A small image denoising model, trained from scratch: patch size [1, 1], trained on aerial photos of the United States (SatlasPretrain).
Rows from block 6 of a small image denoising model, named by matrix and row number. Rows with one number belong to one neuron. Each number is 128 + 24 x the weight over its row's rms, rounded and kept within 0 to 255. All counts start at 0. After the name is the row's rms in percent of the matrix's.
Before each neuron's rows are labels from the 100 images, of 14848, where the neuron reaches its highest value: "responds to" is what is common among them; "peak on" is the class under the peak. Only what is clearly more common there than usual is listed. The data: aerial photos of the United States (SatlasPretrain). In brackets: how many of the 100.
# fc1: MLP up (model.blocks.6.mlp.fc1.weight, 320x80), inputs 0-79
# fc2: MLP down (model.blocks.6.mlp.fc2.weight, 80x320, transposed), outputs 0-79

responds to: crop field (31)
peak on: crop field (28)
fc1.147 091 [103 172 142 131 120 129 162 136 111 117 121 108  95 118 116 106 162 129 127 118 130 162 118 112 112  62 116 115 100 109  98 132  97  76 127 157 113 170 145 141 127 184 118 108 132 127 112 100 136 138 133 157 159 185 129 160 119 116 112 147 103 148 157 116  86  71 115 131 137 137 117 146 167 142 124 144 154 141 135 143]
fc2.147 112 [153 119 128 100 106 148 159 127 115 134 124 105 117 103 107  92 134 117 127 112 136 112 126 134 142 191 139 133 134 148 136 120 154  92 136  92  92 125  98 137 124 160 136 121 122 120 128 120 103 152 129 139 119 134 154  88 139  71 196 135 113 106 116 107  85 102 124  62 147 130 110 119 154 150 133 164 164 113 149  89]

responds to: crop field (26)
peak on: crop field (26)
fc1.319 111 [ 89  95 100 116 186 125 133 156 127 159 140 121 112 136 109 130 135 114 143 182 121 142 128 142 120 140 122 131 178 168 115 122 124  87 125  93 134 147 119 126 104 155 156 145 168 146  97 110 100 132  80 127 114 170 117  95 127 115 110 113 112 111 120 112 111 119  94 103 110 147 142 129 146 128 111 139 182 119 152 191]
fc2.319 106 [129 114  99 147 129 122 149 130 137 105 100 110 135 135 111 136  76 126 124 120 120 129 134 165 153 118 117  91 136 197 155 162 106  39 129 128 112 161 117 152 133 126 146 144 142  97 137 154 106 129 121 116  89 105  69 105 147 112 130 140 145  97 111  96  88 123 120  93 121 126 157 128 115 127 128 126 134  92 109 124]

responds to: building (92)
peak on: building (48)
fc1.81 083 [151 139 144  58 109  87 109 131 113 156 147 134 174 132 118 117  87 111 108 120 127 125 146 115 175 173 128 116 131 126 134 134 106 155  83 124 116 131 112 112 116 150 100 151 135 152 134 177 122 127 105 125 137  74 149 146 125 130 153 156 136 145 137 122 100 151 124 110 119 131  98 125 125 135 193 128 116 152 174 169]
fc2.81 086 [129 162 146 108 144 149 151 145 136 108 102  98  90 119  74 186 101 138 141 102 144 128 197 133 110 129 109 101 140 116 124 149 125 149 122 101 116 164 117 137 107  86 121 182 130 118 130 126 150 119 158  99 119  95 149 139 117 138 131 119 137 111 127 106  87 139 122 150 168 125 141 137 118 110 157 119 106  74 158 157]

responds to: crop field (30)
peak on: crop field (27)
fc1.106 100 [129 118  88 134 144  89 111 154  86 149 105 130 146 180 125 122 162 152 144 135 104 131 132 122 130 195 129 110 163 118 112 125 166 122  63 128 195 119 113 128 116 155 135  99 104 113 136 135 140 104  96 136 119 117 144 136 136 134 141 123 137 141 166 146 157 123 104 160  93 110 149 182 147 127 130 137 109 120 150 125]
fc2.106 096 [113  79 114 152 173 136 153  93  98 108 151 130 127 119 117 109 134 102 149 111  80 165 122  83 135  77 117 136 124 111 103  91 152 124  71 122 125 119 128 107 175 135 123 133 182 141 151 103  97 146 182 129 143 107  88 127 102 150 133 137 114 141 106 133 146 113 122 138  98 130 146 118 108 116 125 118  94 137 149 122]

responds to: crop field (44)
peak on: crop field (44)
fc1.201 123 [101 110  74 121 166 138 112 157 149 140 127 116 109 126 108 137 135 146 179 176 121 115 131 166  87  68 134 122 140 138 149 135 154 104 130 158 128 148 142 113 108 114 122 117 156 156 130 109 150 163  81 123 124 132  83  77 124  87 158 107 110  98 118 142 111 128 104 110 126 117 116 176 120 124 116 154 127 122 158 143]
fc2.201 112 [115 131  55 117  96 127 135 111 145 127 101 145 121 138 122 121 108 134 102 133 124 114 136 188 116 136 134 134 162 130 158 124  66 136 130 136 110 130 115 120 149 136 111  88 132 143  90 172 119 106 123 114 118 153 133  98 162  80 105 133 156 134 165 102  52 100 106 149 117 139 119 119  94 118 133 156 125 107 134 127]

responds to: building (70)
peak on: building (26)
fc1.166 088 [130 138 101  75 108 112 127  68 134 164 118  93 143 153 141 107 102 130 126 143  99 165 149 129 138 115 125 127 149 120 136 123 129 120 105 120 111 157 133 161 148  86 126 147 165 161 130 180 126  64 124 107 136 113 130 111 102 128 148 154 131 159 142 119 100 105 131 113 141 173 123 147 177 102 125 143  86 163 146 145]
fc2.166 082 [ 99 165 145 107 157 155 121 135 148 118 120 107 131 104  93 123 119 139 115 102 150 132 154 120 124 150 105  98 103 119 134 133 132 132 138 111 115 117  83 148  81  66 147 147 109 111 122 144 118 171 123 111 150  90 159 132 132 105 133  92 132 116 123  87 126 122 133 173 176  91 133 152 156 104 104 145 124  55 133 124]

responds to: crop field (38)
peak on: crop field (35)
fc1.232 134 [137  96 106 125 147 129 102 164 172 128 127 135 124  90 128 146 146 152 172 143 105 136 130 157  90 168 126 111 158 124 103 141 143 123 143 106 154 144 125 109  96 124 128 121 174 139 130  65  88 150 132 186 116 124  58 132 158 106 151 130 142 141  99 130 102 120 102 139 124 141 136 165 135 115 112 165 123 154 127 127]
fc2.232 108 [128 120 102  97 108 133 106 154 202 136 120 143 144 137 128 110 158 105 134 141 101 160 139 169 144 119 122 106 118 117 176 126 144 101 136 117 118 107 144 130 160 100 145 144  74 123 147 184 140 106 124 102 124 106 153 136 133 128  87 105 121 141  67  87  73 123 130  97 105 109 128 149 113 136 125 142 142 111 123 146]

responds to: crop field (26)
peak on: crop field (25)
fc1.131 091 [112 139 137 130 166 113 122 151 152 152 120 121 116 161 116 146 141 128 142 142 105  74 128 107 132  62 138 114 144 134 142 180 192 114 121 127 141 114 131 144 112  85  96 108 120 172 105 159 141 170 115 116 134 106 149 110 102 122  99 113 119 126 122 130 125  78 117 129 130 100 121 149 157  69 105 158 112 133 153 122]
fc2.131 093 [134  94 130 149 181 131 109  95 126 103 154 163 120 196 155 151 135 135 127 104 127  99 136 131 107 175 127 128 112 139 125 120 108 158 127 157 136 112  85 135 132  92 167  88 153 134  99 143 127 102 118 100 140 149  82 130 123  93 118 113 135 163 170 119  96  89 140 146 145 155 171 139 126 109 115 142 120 152 113 127]

responds to: crop field (28)
peak on: crop field (27)
fc1.224 081 [ 87 111 149 106 165 149 117 150 105 157 139 121 151 146 135  94 140 135 153 124 104 149 139  68 116 130 130 109 134 151 122 128 106 135 103 134 166 112 116 153 145 144 105 114 119 131 104 197 152 153  88 105 112  93 154 123 128 100  92 111 141 158 136 132 168 102 111 125 124  87 122 138 170 104  95 138 109 136 139 178]
fc2.224 088 [130  93 125 107 160 128 117  84 124 115 131 109  76 207 120 135 119 133  98 137 115 109 136  74 111 131 128 146 116 176  82 120 126 149 107 116 111 147 108 119 116 110 138 129 124 111  96  81 127 139 150 128 116 175  97 154 134 127 143 158 125 143 137 109 135 103 143 162 157 138 196 140 107 133 130 129 115 108 138 119]

responds to: building (72)
peak on: building (30)
fc1.140 092 [164 177 125 145 118 121  88  42 118 135 112 120 124 136 156 140  72 137 108 117 110 100 145 130  96 178 144 119 112 107 150 163 133 132 144 145 121 148 126 177 143  95 132 140 134 152 116 138 127 127 138 137 109 135 121  81  87  99 140 146 153 130 122 106 125 127 138 121 125 126 128 167 151 109 174 106  90 108 120 111]
fc2.140 095 [146 172 130 131 112 132 135 166 105 151 153 123 130  94 122 127 106 133  83 127 178 119 133 135 151 106 118 121 136 140 138 132  93  97 118 131 103 125 110 159 114  94 124 143 105  95 109 189 137 156  92 132 147 156 174 129 139 126 106  74 125 105 107 104 142 132 136 177 131 104 103 105 135 136  90 138 179 102 110 156]

responds to: crop field (35)
peak on: crop field (34)
fc1.9 102 [155 100 133 127 111 114 101 145 206 139 125 201 130  93 135 139 111 138 130 135 122  77 141 156 131  81 133 120 117 104 125 160 109 129 100 118 132 138 157 149  97 129 141 137 169 118 161  84 113 136 128 108 114 158 101 102 147 102 138 150 123 115 121 111 116 142 120 134  99 134 149 170 135 101  84 142 120 145 165 131]
fc2.9 096 [122 170 156 114 134 116 115 110 191 116 131 160 141 134 119 127 100 136  94  73  93  90 140 154 144 154 145  92 128 133  90 135  81 134 159 119 133 117 112 135 102 132 113 156  97  87 144 164 151 163 103 144 125 129 159 122 134 133 116 152 120 128 118 129  73 118 123 123 100 125  90 116 134 118  94 161 163 131 149 154]

responds to: building (91)
peak on: building (36); road (26)
fc1.169 095 [158 183 156 114 104 110 120  91  93 143 161  97 122  92 136 143  94 128 138 169  97 124 146  80  93 163 153 126 131  96 127 110 100 164 141  97 121 139 115 126 125 140 118 153 148 168 135 120 142 107 127 168 133  98  87 105 128 102 149 117 117 167 114 167 105 160 126 132  96 140 108 107 134  91 130 130 150 122 107 145]
fc2.169 097 [121 128 189 135 103 125 129 136 116 140  81 149 137  92 149 135 138 123 158 126 149 109 139 136 154 128  91 107 146 116 125 137 108 111 115 144 159 140 158 121 159 102 101 179 122  99 169  92 126 141 124 164 133 143 169 154 142 133 134 165 133 110 119 142 134 129 100 198 178 131 117  86 105 148 150  91 124 110 131 137]

responds to: crop field (33)
peak on: crop field (32)
fc1.161 102 [ 76 113 122 138 155 135 104 118  74 128 133 134  85 133 132 127 116 133  53  96 122 138 129  53 108 148 127 135 135 125 124 135 125 118 108 138 154 116 111 143 123 144 108 108  93 116 104 144 130 162 118 106 108 118 151 116 156 121 137  95 123 108 118 127 192 153  92 140 140 111 126 173 167 136 103 148 117 108 154 111]
fc2.161 089 [125 126 111 166 149 130 131 113  81 118 117 128 116 158 121 141 120 159 173 109 154 125 115  41 138  88 136 164 107 141 102 121 136 169  99 142 166 151 166 128 144 131 139 131 201 129 137 124 140 144 124 152 139 135 108 162 118 150 153 136 115 140 144 123 187 128 134 167 116 135 139 125 144 153 123 112 127 149 125 113]