From a checkpoint of a small image denoising model: arch convnext, cautious_adamw at rate 0.0022.
Rows from block 10 of a small image denoising model, named by matrix and row number. Rows with one number belong to one neuron. Each number is 500 + 40 x the weight over its row's rms, rounded and kept within 0 to 999. All counts start at 0. Numbers have three digits each.
Before each neuron's rows are labels from the 100 images, of 14848, where the neuron reaches its highest value: "lies over" is the class under the peak. Only what is clearly more common there than usual is listed. The data: aerial photos of the United States (SatlasPretrain).
# fc1: MLP up (model.blocks.10.mlp.fc1.weight, 320x80), inputs 0-79
# fc2: MLP down (model.blocks.10.mlp.fc2.weight, 80x320, transposed), outputs 0-79

lies over: road
fc1.213:497486359484448489457574493547503457502517514484525453562469443497508494521510537479490505494499445520548484491513526494574605540533511571460526491501520465496476534489533446524526493485461455537511550541519592473432531550496427508492478559
fc2.213:480457407521465505495501498511493543470528480517590496521569407496543463517569471564515475531572519472483553502552495574546516526474481533515482485467452472543500459495512425482485495497447471477460577510462410514558498527521594491503466503

lies over: road
fc1.306:467498518455556464505470491474515481535446414478434482496541483520517510479459578473464497508569501524486564581496475552548488506518500520567539446503618511490512454438463544542480482495572498513449493497471556505449567491541478461481483580
fc2.306:518509473487561421493471516506520526474443540548466514586502526554413467527424503551500506456463467480462590518465485544486497525476443480438508528531498423455561491451555527444540519464464513493558462512517474585489504558507457476552495505

lies over: crop field
fc1.278:385517521488507509429497522507494504499465537499492495454545556463505531564462399508513574508545508486478485515519471506439461491535531505481532518553537534567462456459518471468445515545447515485557442466537419578438547520453528552481523516
fc2.278:513506538410451473478455509524455444445497464471447524385493541535452520522488466467509529492459496481505412513527524464464532462498468491531563498521570541573419559534528565479508513508526505483542473552499551539461476436545500545447490518

lies over: road
fc1.177:556460420491500543493552490521494503527521539512462531518507513445520452565496617463542537501495463519526563510544476431674508494495528534445541464495500468491470508502445529498456502499493522550485544499556528462434522507486521466488518490
fc2.177:478456413435456460475557450532445538451527482519492554507469546535466374515555482578447468522521571469467536550539480539587521471507532555474502462473447491454491520482464492461489483525474449469512529464501498442455485477479521529536508520

lies over: road
fc1.307:486536592512520604500559494468487443614510533494521497441543569527509470555452550499443496480472470522477531560494471466484479466469447546515514536465441478469472456486456503500477509542452514469523490402492563483455531523453483437478499497
fc2.307:492473554502504412438547438548406500557546452481483550485482543521465425514461524510523509493513603464571523476488570500491484483468549491543477507570491518437483574544535480506450486554516514476496445500466495513436508431545483508520474516

lies over: crop field
fc1.265:452561473484471518503545478511454459466506532480482559436525586503501502540477517442460518505588473548472514527510499532459468484562512563459556483571475551538482457469434491490473487524534485578522467480537423560519499476468447566482424554
fc2.265:514443454460411481496517542521446473442500475513500561453504572533505495468450466613490497447468475422459484480472530545441574479461497517483496497477547521482455554513515543448490480468483465554516494541479539500446446479502493589464429510

lies over: road
fc1.156:535489425483498463474513442523525533482487535488515444534512440536500513536450564535520502526427488439511461505493508466525614529520473479463582453498448458592475558493530455479514438472545464518511561482456552529486486477475438591489517512
fc2.156:457471457573589538472498534468519511503515497499542465533483416537530546489541584472528489581530510570508554524553488510543429502567502484544462494509491456579510442479496418558481502524432533506445510450501455518525510540448515534483507527

lies over: road
fc1.170:472525486452446542499604512464465533491499528498457541452480555553514459500414476453512531523470463515521554504532544460513469495502521609501538470476447524428527526515469488509459499504574523465534483455495514527531500519423541569488614485
fc2.170:463481464431394517455557502543471485497511478516510512465457553472458432468429509589500465476548571491517491467481524497462494528473522522517451489483580520420535534545492520464516480457463439452453437507486540456452481449549500534487571495

lies over: road
fc1.66:451581611553506508561486489439501451601498533481505551467497544470514563490472481500457466513519531511475484519434535445452428488505459534528488512469461488510446435538517461519531511549426480501504458507497496562462565548504463426483486501
fc2.66:536473530480509494501490531559467434531495490484454574471527499465480517488403539501530514408452477428530465476437522532484498472468526503509462532527553523444552537488542511460477500555553546527436481525473487610459408445485441504473494516

lies over: crop field
fc1.197:459507504437459608489618478530490463588498536526507535457486547524515505468519454503514527524455467474508470448549475456492472457534510528429522492511503549495559486455437444518439452523523506451564496456502516485547535506511566572489557508
fc2.197:500535479445413489485568483529455540538502479457562523461486570441518525479528469592511506492547540467556479528463523493493495494498502539527415498493569544488525538575503435498508512486473439445530497545487524424433507484522542555424516553

lies over: road
fc1.212:591474449508509580561564547460490501527558559534521549512499510499514449562477628489489550503536461509480570566522471466554515470509565518504555453477475443474464487485448543515537533496497531552493526521502556451526477510484479434484491508
fc2.212:486484453452543465498552432545432533509601467511546542520481552534503415468427506549501512488551553475501566497509475506545538503520534529424478447469461522411496524446493513473502451535453472506482525445517482470445469479469435491565480530

lies over: road
fc1.182:422619523496525555510511527526478494452504514514488511447488554499518499484440462448470493556458483563465498487513503530522466563428515571463479472506412538508514461498479545500393504506494529481474498467543491511509511562501503474487633517
fc2.182:492409536513462530534454515479416482426560489528522535435532541448456481469468447559550535519486527440523469479458523500508545534404502485501554510506548496536480547505497568489522481493462490487507434522521523429447477392509528493476556510

lies over: crop field
fc1.264:469491404469525465478517475509487506436496565542510516508504485479513454558430549449520567499540432487540521560468508472534579513513515566472627427487471476535487524483501447500534526521533456541513523453474547522482520479445520562480547549
fc2.264:414531381414491478485501502497476520427445491467565515500541478573503438515476523544515513519536546547489534521526446541496465477515496527527367479445520438527492441466508428502472479508463471532468482458475474499550488507519511546478518505

lies over: crop field
fc1.147:488498447498531520473570476545500505497402521519478484529499497547502477513521570507511528538496502452514446442465499435614588519501474475439554449559491465504593592472531480487478492511546506542472549490475594512483486526498486531495466537
fc2.147:488504440532545516503519517490568536479433495545530448553564457510482488474572570472471502589508505569522525596498454522550451470543487466546473487493454477501551413507479414524454554489465460504513478447511505520530565561479534495503493513

lies over: crop field
fc1.169:460465493553471456473535503527493534565517499480463496504465461465510495509514444537518542462509440433566484488558503434525542476528491480490551487508534514544525521512529455546524485502426520500543474438505497534468559486437574582490655517
fc2.169:442525467425479490508501487468515479548492479523415513447526443455514505476552474471508515535442550577493460474585481472518428488541467478521459480480502508515479490558501506513553512497596476436511479498502532567583485530550507479480625496

lies over: crop field
fc1.296:551434460492500517520553544484460499511446459499423554543498500479504508529458541483438565538503520485563567526515572445521546502545531603495544448517472453480466493472512452504539459481535447588475471440450521560546511481449482532465498508
fc2.296:502546444433459490459512512543498492515390534489549559487427535559494452507432530566469486399510472519514509439505513563475519537521453523471465464448520518458474509453518474452498493468427498543484539507481460452450422489505498555508536544

lies over: crop field
fc1.161:449537482475513523484581488476463468545474522474480573399554608456500514535499423477469529511487490539516501480550548517479455511563497582458523489557461558494486478489488474502468498544499508501533447486525432559575489516427504576488493511
fc2.161:505494499420426498473520516545461445473444488467468540394458570487486498475455471584488455443496500448507416458497567533437545487492512526506481474487544535477439568525502536453498476499511491504519489543461533503438467439526519572446478507

lies over: road
fc1.202:458458448475440523563583494476476492472440550549542521498542582499497506575575538486525515498556475501478510564472504510488466494550488451496532556560568479516512548474537492564538486474518513541508542479472522494540521495489476574487370525
fc2.202:522521449550472427541563487524445466521511465438515549515449563490463548541433508480541526505514512483512557511433522504521543439526534508486486513505493523453523579467548508477477487456466487537515544494562574509478473495501486527491336514

lies over: crop field
fc1.196:561522518503431485478526514501462479569475512480464528447569568485519486502507463474506542493547515451475545443573487513546408500581506512495504493549550570475552524499415508475444535528463545479518494482493478470526509500460621576481477508
fc2.196:490495552452429484520500460519477460488476456425425495472442560502466462448412456547444447451480525531539451507456533469487510492548544499481469494519473530474492558572508560462545470478515465478545490477490628489469485483537504571500506470

lies over: crop field
fc1.57:436497441430488520491561501511473500474499611500506568453526541454515514583428437467488561522533482532511534502556546509528487508555538547495557447508437541505446514483462471482487531518483466520521488435538447576493538494471520543476578493
fc2.57:462471457401434510498508544512439452457488469451516555444476531540493479481473460559526475466488476455492465442536540550476499488463466521499498469445569506520445552495495545441480431510501492515541517506507518470466450417518510550375490549

lies over: road
fc1.59:491473481458504521577585503494511475544500527510519518510544550554505436532638554503464520474487470521477493510533526520437490454473534468446480569514526460486503508492516546549565549461503570547489524551525483435591441474515515513484438507
fc2.59:551507505491484472528580451491456497597494462522495541503396543498459499463480481511520509515502532414476490507465561483485558503489484555477557480537444568454504564439518563481476478467469517553572505499511504456467518488500441489574411518

lies over: crop field
fc1.108:426489449443446508529620474453466493530493579476518569444552608553502462538583481455513462507511483516466507480544511511476446467523482486470522539554501522509535524500466449513521509485551533520519479515517464489581461497488480577487459467
fc2.108:495469439480420478499613485516447490544508452464492539452422584458469507478520483557512523514505515403530478506458568490448532487476524567502480490522526592447506543490511531489475488464471482501536512505520571467438512480507497542465417514

lies over: road
fc1.249:510508464488585523504517543526497451493497467500461526536516473515502394523540540515470588539473476552511468410477527520530516485466561519362435541523538482495550511500475580492524554553482505563469524513540503518561487530504483444488481532
fc2.249:533492495475545572503523513507527544526516493612495509496476492506499433435535502596468526566438506455479434532550478535522490492488454492433575426537445530452477473455439519477453520565470510552548527497512463456489429510472520519518475532

lies over: crop field
fc1.20:503490466468458470507483536502432509502457495519476538468482498526520409535551510505498556502568487462562488489492545469563516470543515504498596425504567495508549543515484458559577556515495501519483535444514525504558566510532583491485613511
fc2.20:495518428396509447559514509489481498534426510463516545507506522527509396476416466595516540528506525498539542518438428546506467496499465538473422465463463435504556503415496508454507474493496464493500496460504523490545418488476495485501522491

lies over: crop field
fc1.119:489454482513427535463557497529463499588455493429440502491491482504506515498507426513492522473482489475530522467543525452498493511547482476439538457532547534522540491480465445517457471456490533510527457473507500490498525525473588592488659448
fc2.119:491487446431420483493530478482498481586447478514430503471420522479498518442551476529473464554471500512496458503519545465481425506545494513519495471493553520522522548581492493494573488464526469434558464478469553451512510476502535561449614497

lies over: crop field
fc1.211:451548430460503548530579500508468465463559607496471570437539524408502526550418486461460525531524499528485529475503507520530473545537523528512559449497416563522488523490471469499515537526527524496502500472551469548534552503443495576481504500
fc2.211:486435430441435537530499557516467482446566455479469545434499488521575514502485479554525477442471467500459479470526496562475518529449473506507465496457571479527469516532497511460456455480505502507516544478521531493487443450559534587377471535

lies over: crop field
fc1.79:442524470415479519476567438501473514467442519484473520499539509554510483504459552433518537527564448516469494501506482476537525447535509502518611436562507528534599506490447450477471525493607479539500538495489560529491513538504492515492437551
fc2.79:509480388462430486509581567499492537445464499513535523576522501530496508488488516598505521488501464451458559521497486562466485466462480502474441491504538506533628484479471452451450506475425449504477499495545512471500491513523511532453429515

lies over: road
fc1.242:579507483524607465502495481553522484490553479505414497538526464469508442503546483522523520528495457472538493342483528512521511508477512475421444562513547497518523505488492557501516587538457535533439520512532506481479489499510548428486463491
fc2.242:531518517520539569521484472480580542519547470564453474485482463502471466466568497452424515541455501557489423567584436483552478510540499455450591477519451517477451476530450462493474564560541485513544521492507521445512495533534545475532515496

lies over: road
fc1.121:494508457471452520494572505476430502535462514505471550404498522567517446562482552431482561482578445539563548539498529437514483473497498576531607470489501525458510539502470501553503515499529510468508505438500535522489519491458556529483576482
fc2.121:458461404419422433488559494547486490507470493469485520473477564520464442471399504605475479509538561441530536487442461533481490523488534534450459484463545489421525524497501517452505461467507432468467470481478521528474486477536489466503524476

lies over: road
fc1.247:445549464453498537510552476470496451453429483483512509517476497534499496523482560442417554528528485537460456534430524507501510468530505531515554490543485510550582544527493466497530530534526459553498553515521533522548527541509420456488371572
fc2.247:518446427476480508515487553504517503466421507522586510571558493540463483503464508576539532454492460431440535521475485582480548492427466489492499504513476475503543485443496442447412492460458490558486517509523509480507475495512471456475387532

lies over: crop field
fc1.318:458484435440477469484555436530503504507466519486514527531505491529515423548491548471551527487543349512544512495515531457546582466522491489435570419553517478522556533491487489515560548502557493530514552515492558485450519545514513517488510531
fc2.318:442522375419458479492564531465468578486455505482569507546551456527490448488540495559493533572528533483494526515526436511503461454479531529519436474499477486516560445485504448465453484492457456476467508474510470461577497553464550526484460486

lies over: road
fc1.155:537552490479522600497541556471491447510538490502490493519507527488511482555452581458430501518490504561512552530486501541544490510501538612460519496445453456460420491490455480509436554554499501550480475522515566494491502539475413429486459533
fc2.155:480438470530517492464519461542430547438556489569564534498479552570494447460446516590513525496538522464504536505536537538524524538508519523453490430509461482437444525441500482481499503566447508497471476494469391502425481482473509524562527528

lies over: crop field
fc1.215:511465438504538515458520514587505483463529504521524477554545467400514500559470559549549546529492523494583537470551508527582532507542472557474516485522523466472446578506555457488454474564541503562561530515511500530424533515449482514488467524
fc2.215:483537466496497507466461454501514539413529530445522472466507478542516449547607507486476430527554514609485482559617492526486492497570512511541504472457481452528407468512502462505499521548511481518471527520483485501545475553477555501545483442

lies over: crop field
fc1.118:477480487466477474499561439506478508474413543515505561486491531531503452552521576439454542507549391548519498523460526421504551470547528512458536445540496472551532547489512489508591539517524486571487568457496495513524530546472456494481434521
fc2.118:504494437412454507501559567476482532507346469514552543520524494513454440484500506555515509518507537443466534504435439568504513471451503537502478503505498529520522490451542447433430462481463470545480534488519501464532469512477517490467413518

lies over: road
fc1.6:480559468452467489541556507501476448506518458419488552434569548451505506505484544467467488482537476513469492501505537544456456509553514573476503478580489571528515467491486562509523489524509490551530527531537442520538508526486423563490365536
fc2.6:498448468479405538536474535490467510475558491519495546483513546497489509491429454587474499423496504455423482510512487546436579513462500494512490499500534517456457521469533547448472480454490501598515503513489517463446402495521490556487396506

lies over: crop field
fc1.101:466483423438516507469534495533439464454470569551554522504505512455518452555433511470523579504524505478531488494524490494547549468581541512472615438500472528510508535490490460519499512526525474533537546426503458530519554467462527577478514579
fc2.101:465561422387469500484524507490507515432466496438569468464520502569560448502480496556519483544536500532492506554522455544486473457536451523551398457439533463532474490489480453485471456523495455576509497496487530480524471507509530572448475535

lies over: road
fc1.189:471584613561481527561493499438500483582522526477502546483483525459516572519484479513462465528535525513472476529437540469464428487495477512547458513473441487503439441531512488527531518538425497521503447533517480571452558556491458424482495493
fc2.189:517452541496494496525493546552474435530536485507433588434523485449482548481416543468518511441437504451502476469457532520495500481501505487517509522540580551450526522502536522492487480564531559523436482505491478609462402457486432519502506532

lies over: road
fc1.270:556537495476471470490576520547489474444406475520537451558448450564485457503476498487431493470416540517517498542489481491491584476531466478501524415474453469541526573520492483457497516446486490530537580503438574443476500501520517554505504534
fc2.270:481506502483520539484474476474536551520453538486564433566530461536397475486465522480501525526522485539529543498470467504520496501512513434534420503508486451589535509476482415581467505457456511530471478455505484435548518526464477493634517487

lies over: road
fc1.143:473481503418493506504549510521490437456413519477564558475486525505499442523461519477464533516448464519481482490458509511448494461584494513483514450570477484547601546504521478515532494553533501530517556457501448522590518554494443515482396542
fc2.143:526504491439477571520487532500539527504377505517573505511544479560515448483481513582516517476475456469479501535430513563448530457486466493536481525485535490540507498467496457464412457497483492570490524516523526429504445517469495521478374537

lies over: crop field
fc1.207:445447530461479515497576478541485493541446521514539529492537541474502472532541472511567542488560461448579510522534482484482497442606471469472523456556531531532571537491553428541552466527483530530566486462494455527538544502482589547486509521
fc2.207:524585457398421476540530484483520509514412503469519514459521531518556513527517467502486506494445481551516436484491516495436422401582475522548423490452515535511479528526513478483487512495546474529511497510535545486572477566480559536461470507

lies over: crop field
fc1.245:442461477464532550446526541520549487444558529491463489463557543465516528519409545538550527575533503453472509426486447500503481493517541513454560500543532489535475458417492474429498499538553472599513453481519509547438522535456502530471467492
fc2.245:483531465474472471459480483510465517427536491417486491461456506607522501509529550493431500494492504573492483584532473497488500519550459532513507497473565500562460487568511501513516558527406495525533519473497512542494461513541559636480461519

lies over: crop field
fc1.260:483472465478541549478534403505496526474432547477480491568516526578500500498516583491541472520468516454453507500462478455528533498453468419493541475500495448542531562470513461465538467459550485574482538454431531518466486504501453564476393486
fc2.260:519516459587542509467563501473503475481470457486502494580442474474474565476592606475503483544504484553536527514492501476553460468556517504549441535537490537535601461508499483526504524441436488482473486463537549501534569559481516497505439506

lies over: road
fc1.51:458495410454452504553553529475435484525481526520524579486470510454512487493507497477473516533537487547501493463528504492633506537488560613513566486454476499479488531480486532544556516487433451519508584457517529490479550528504440478489530555
fc2.51:450517468462496531566496482472512516459546485469569518519567532464483463494495423559515489489569555447509533494505388567599498542432462495461436489446502442473514489486501487489492448503494490539507557454472504445513436447533513457451494526

lies over: road
fc1.103:500479391497477508483575467536452477507500516527506524513493474438509449561523568420516499467522417562586542551491479488588575516491508602491536461468464444496435534469517478540521502498432509548493540492532542492472495501495487507487486502
fc2.103:469473408435458467479523478524460525441445475517558535479549485529523423546502445571509465485572531435493545470504494551547529505460532595510462463452471454482478501463527456475469440483523484499441569508447433455471511515455510484527507510

lies over: crop field
fc1.43:420516484446506518524560525513501461485504569447516603476552522479500528524494462475491525505518509483511475472480558546423451474540515497480508504541485512541528513508509471491593535543501529548542461528545403551577483541498462594495412503
fc2.43:537510501442453524541512554519466476466514503487472555441511540498544541491452482557508512443460450475507426463485538533390552455481488513496496492476536549515489548498486573461438472491521498562487526531550550470438439484494496547436390526

lies over: road
fc1.272:462567543538494545542512446461430466573487525496482496432515528634519420477530546443462465481517448521517491515508502449521468490408473531508511497501490523449538481502452526547570514501544484484499511463544554454524457545505531451494563475
fc2.272:449430487493472444537537478518421508542511441503496496522523579439469439437418465545501545546509549417553500479420471491513498495447547568457483482544460517414564509502522545474495494482491472485471453463467534486463550463499496459488507467

lies over: crop field
fc1.86:511494461545526482527520445518529534496473490451448441525542393575496519519550543577484488526487443460535420431518531465540578527487438477465575483517489473528496539530578505492588513492513494524502554513479556512483448525464447536489498517
fc2.86:444514516598581561527483512461518490563485505538493450525487406490495515462551549442490536555477532566495516548566420502551430518487514431530476516487446499526486416504487455529485552515498499494442495449505470555570532518501502468487496489

lies over: crop field
fc1.158:412508480475453507507551528489467488489464549469523581466533552482507515535519476442467531499531511523537461513479541531416463482540510511502531497536475529532528523506496427540576492529513511524531462494560388571594496524480471589490426487
fc2.158:519481469438437506559520542532484454504431505484492556440502562499534536491458482534529495446448441428489459464447541550425538462455475540497503501464535533503480559485497552461448450483527494577494533539520542488452470476485458533438406533

lies over: crop field
fc1.304:476528473449473542523565526477455452455501522483556550451541566456504513535490512487432556530509524540447506469523532523502451495592535538469524515534446539515488534501462460508494493554522497527546542491543445548580516527457441579489388527
fc2.304:515458499466403536514513543531465497455518479451523531434465568510511498479455482596525469450512489470469492499475559565459591514486498506517500493503536536483459542494488515439459446498478473543479529526498543485450420444517496567472378527

lies over: crop field
fc1.287:462544470457456562482515503483469494500517544462475552404548518462523490534513454528431557560515469538500476463562537491460448494507558571481548519499458565470461491531463481464547551551481462513556481458532489567547499547402529553481533492
fc2.287:471503492444400491536510514522426471503508477443471544402422526500441480449452492588478464457502556469489442531474505518469563544459506512523468465470524519510474554517500544483514454502457461485482490492479512534448455403587515522458473484

lies over: road
fc1.130:515527507435508588485565499447496470501530499480457518471556575590512418526464575438469532508550460568479559572517486504528448477452487564523546531487486499475447486472454517518465507512623526515512488480537526507464503503459479518487534507
fc2.130:478455429497455423442573473522453519478543499512459559523412592511447453511508525587489481506503568428504553497491529502460504530462507542491513476533526514455554549493496542485515491486416483490507445502474500500439544463541469552574519520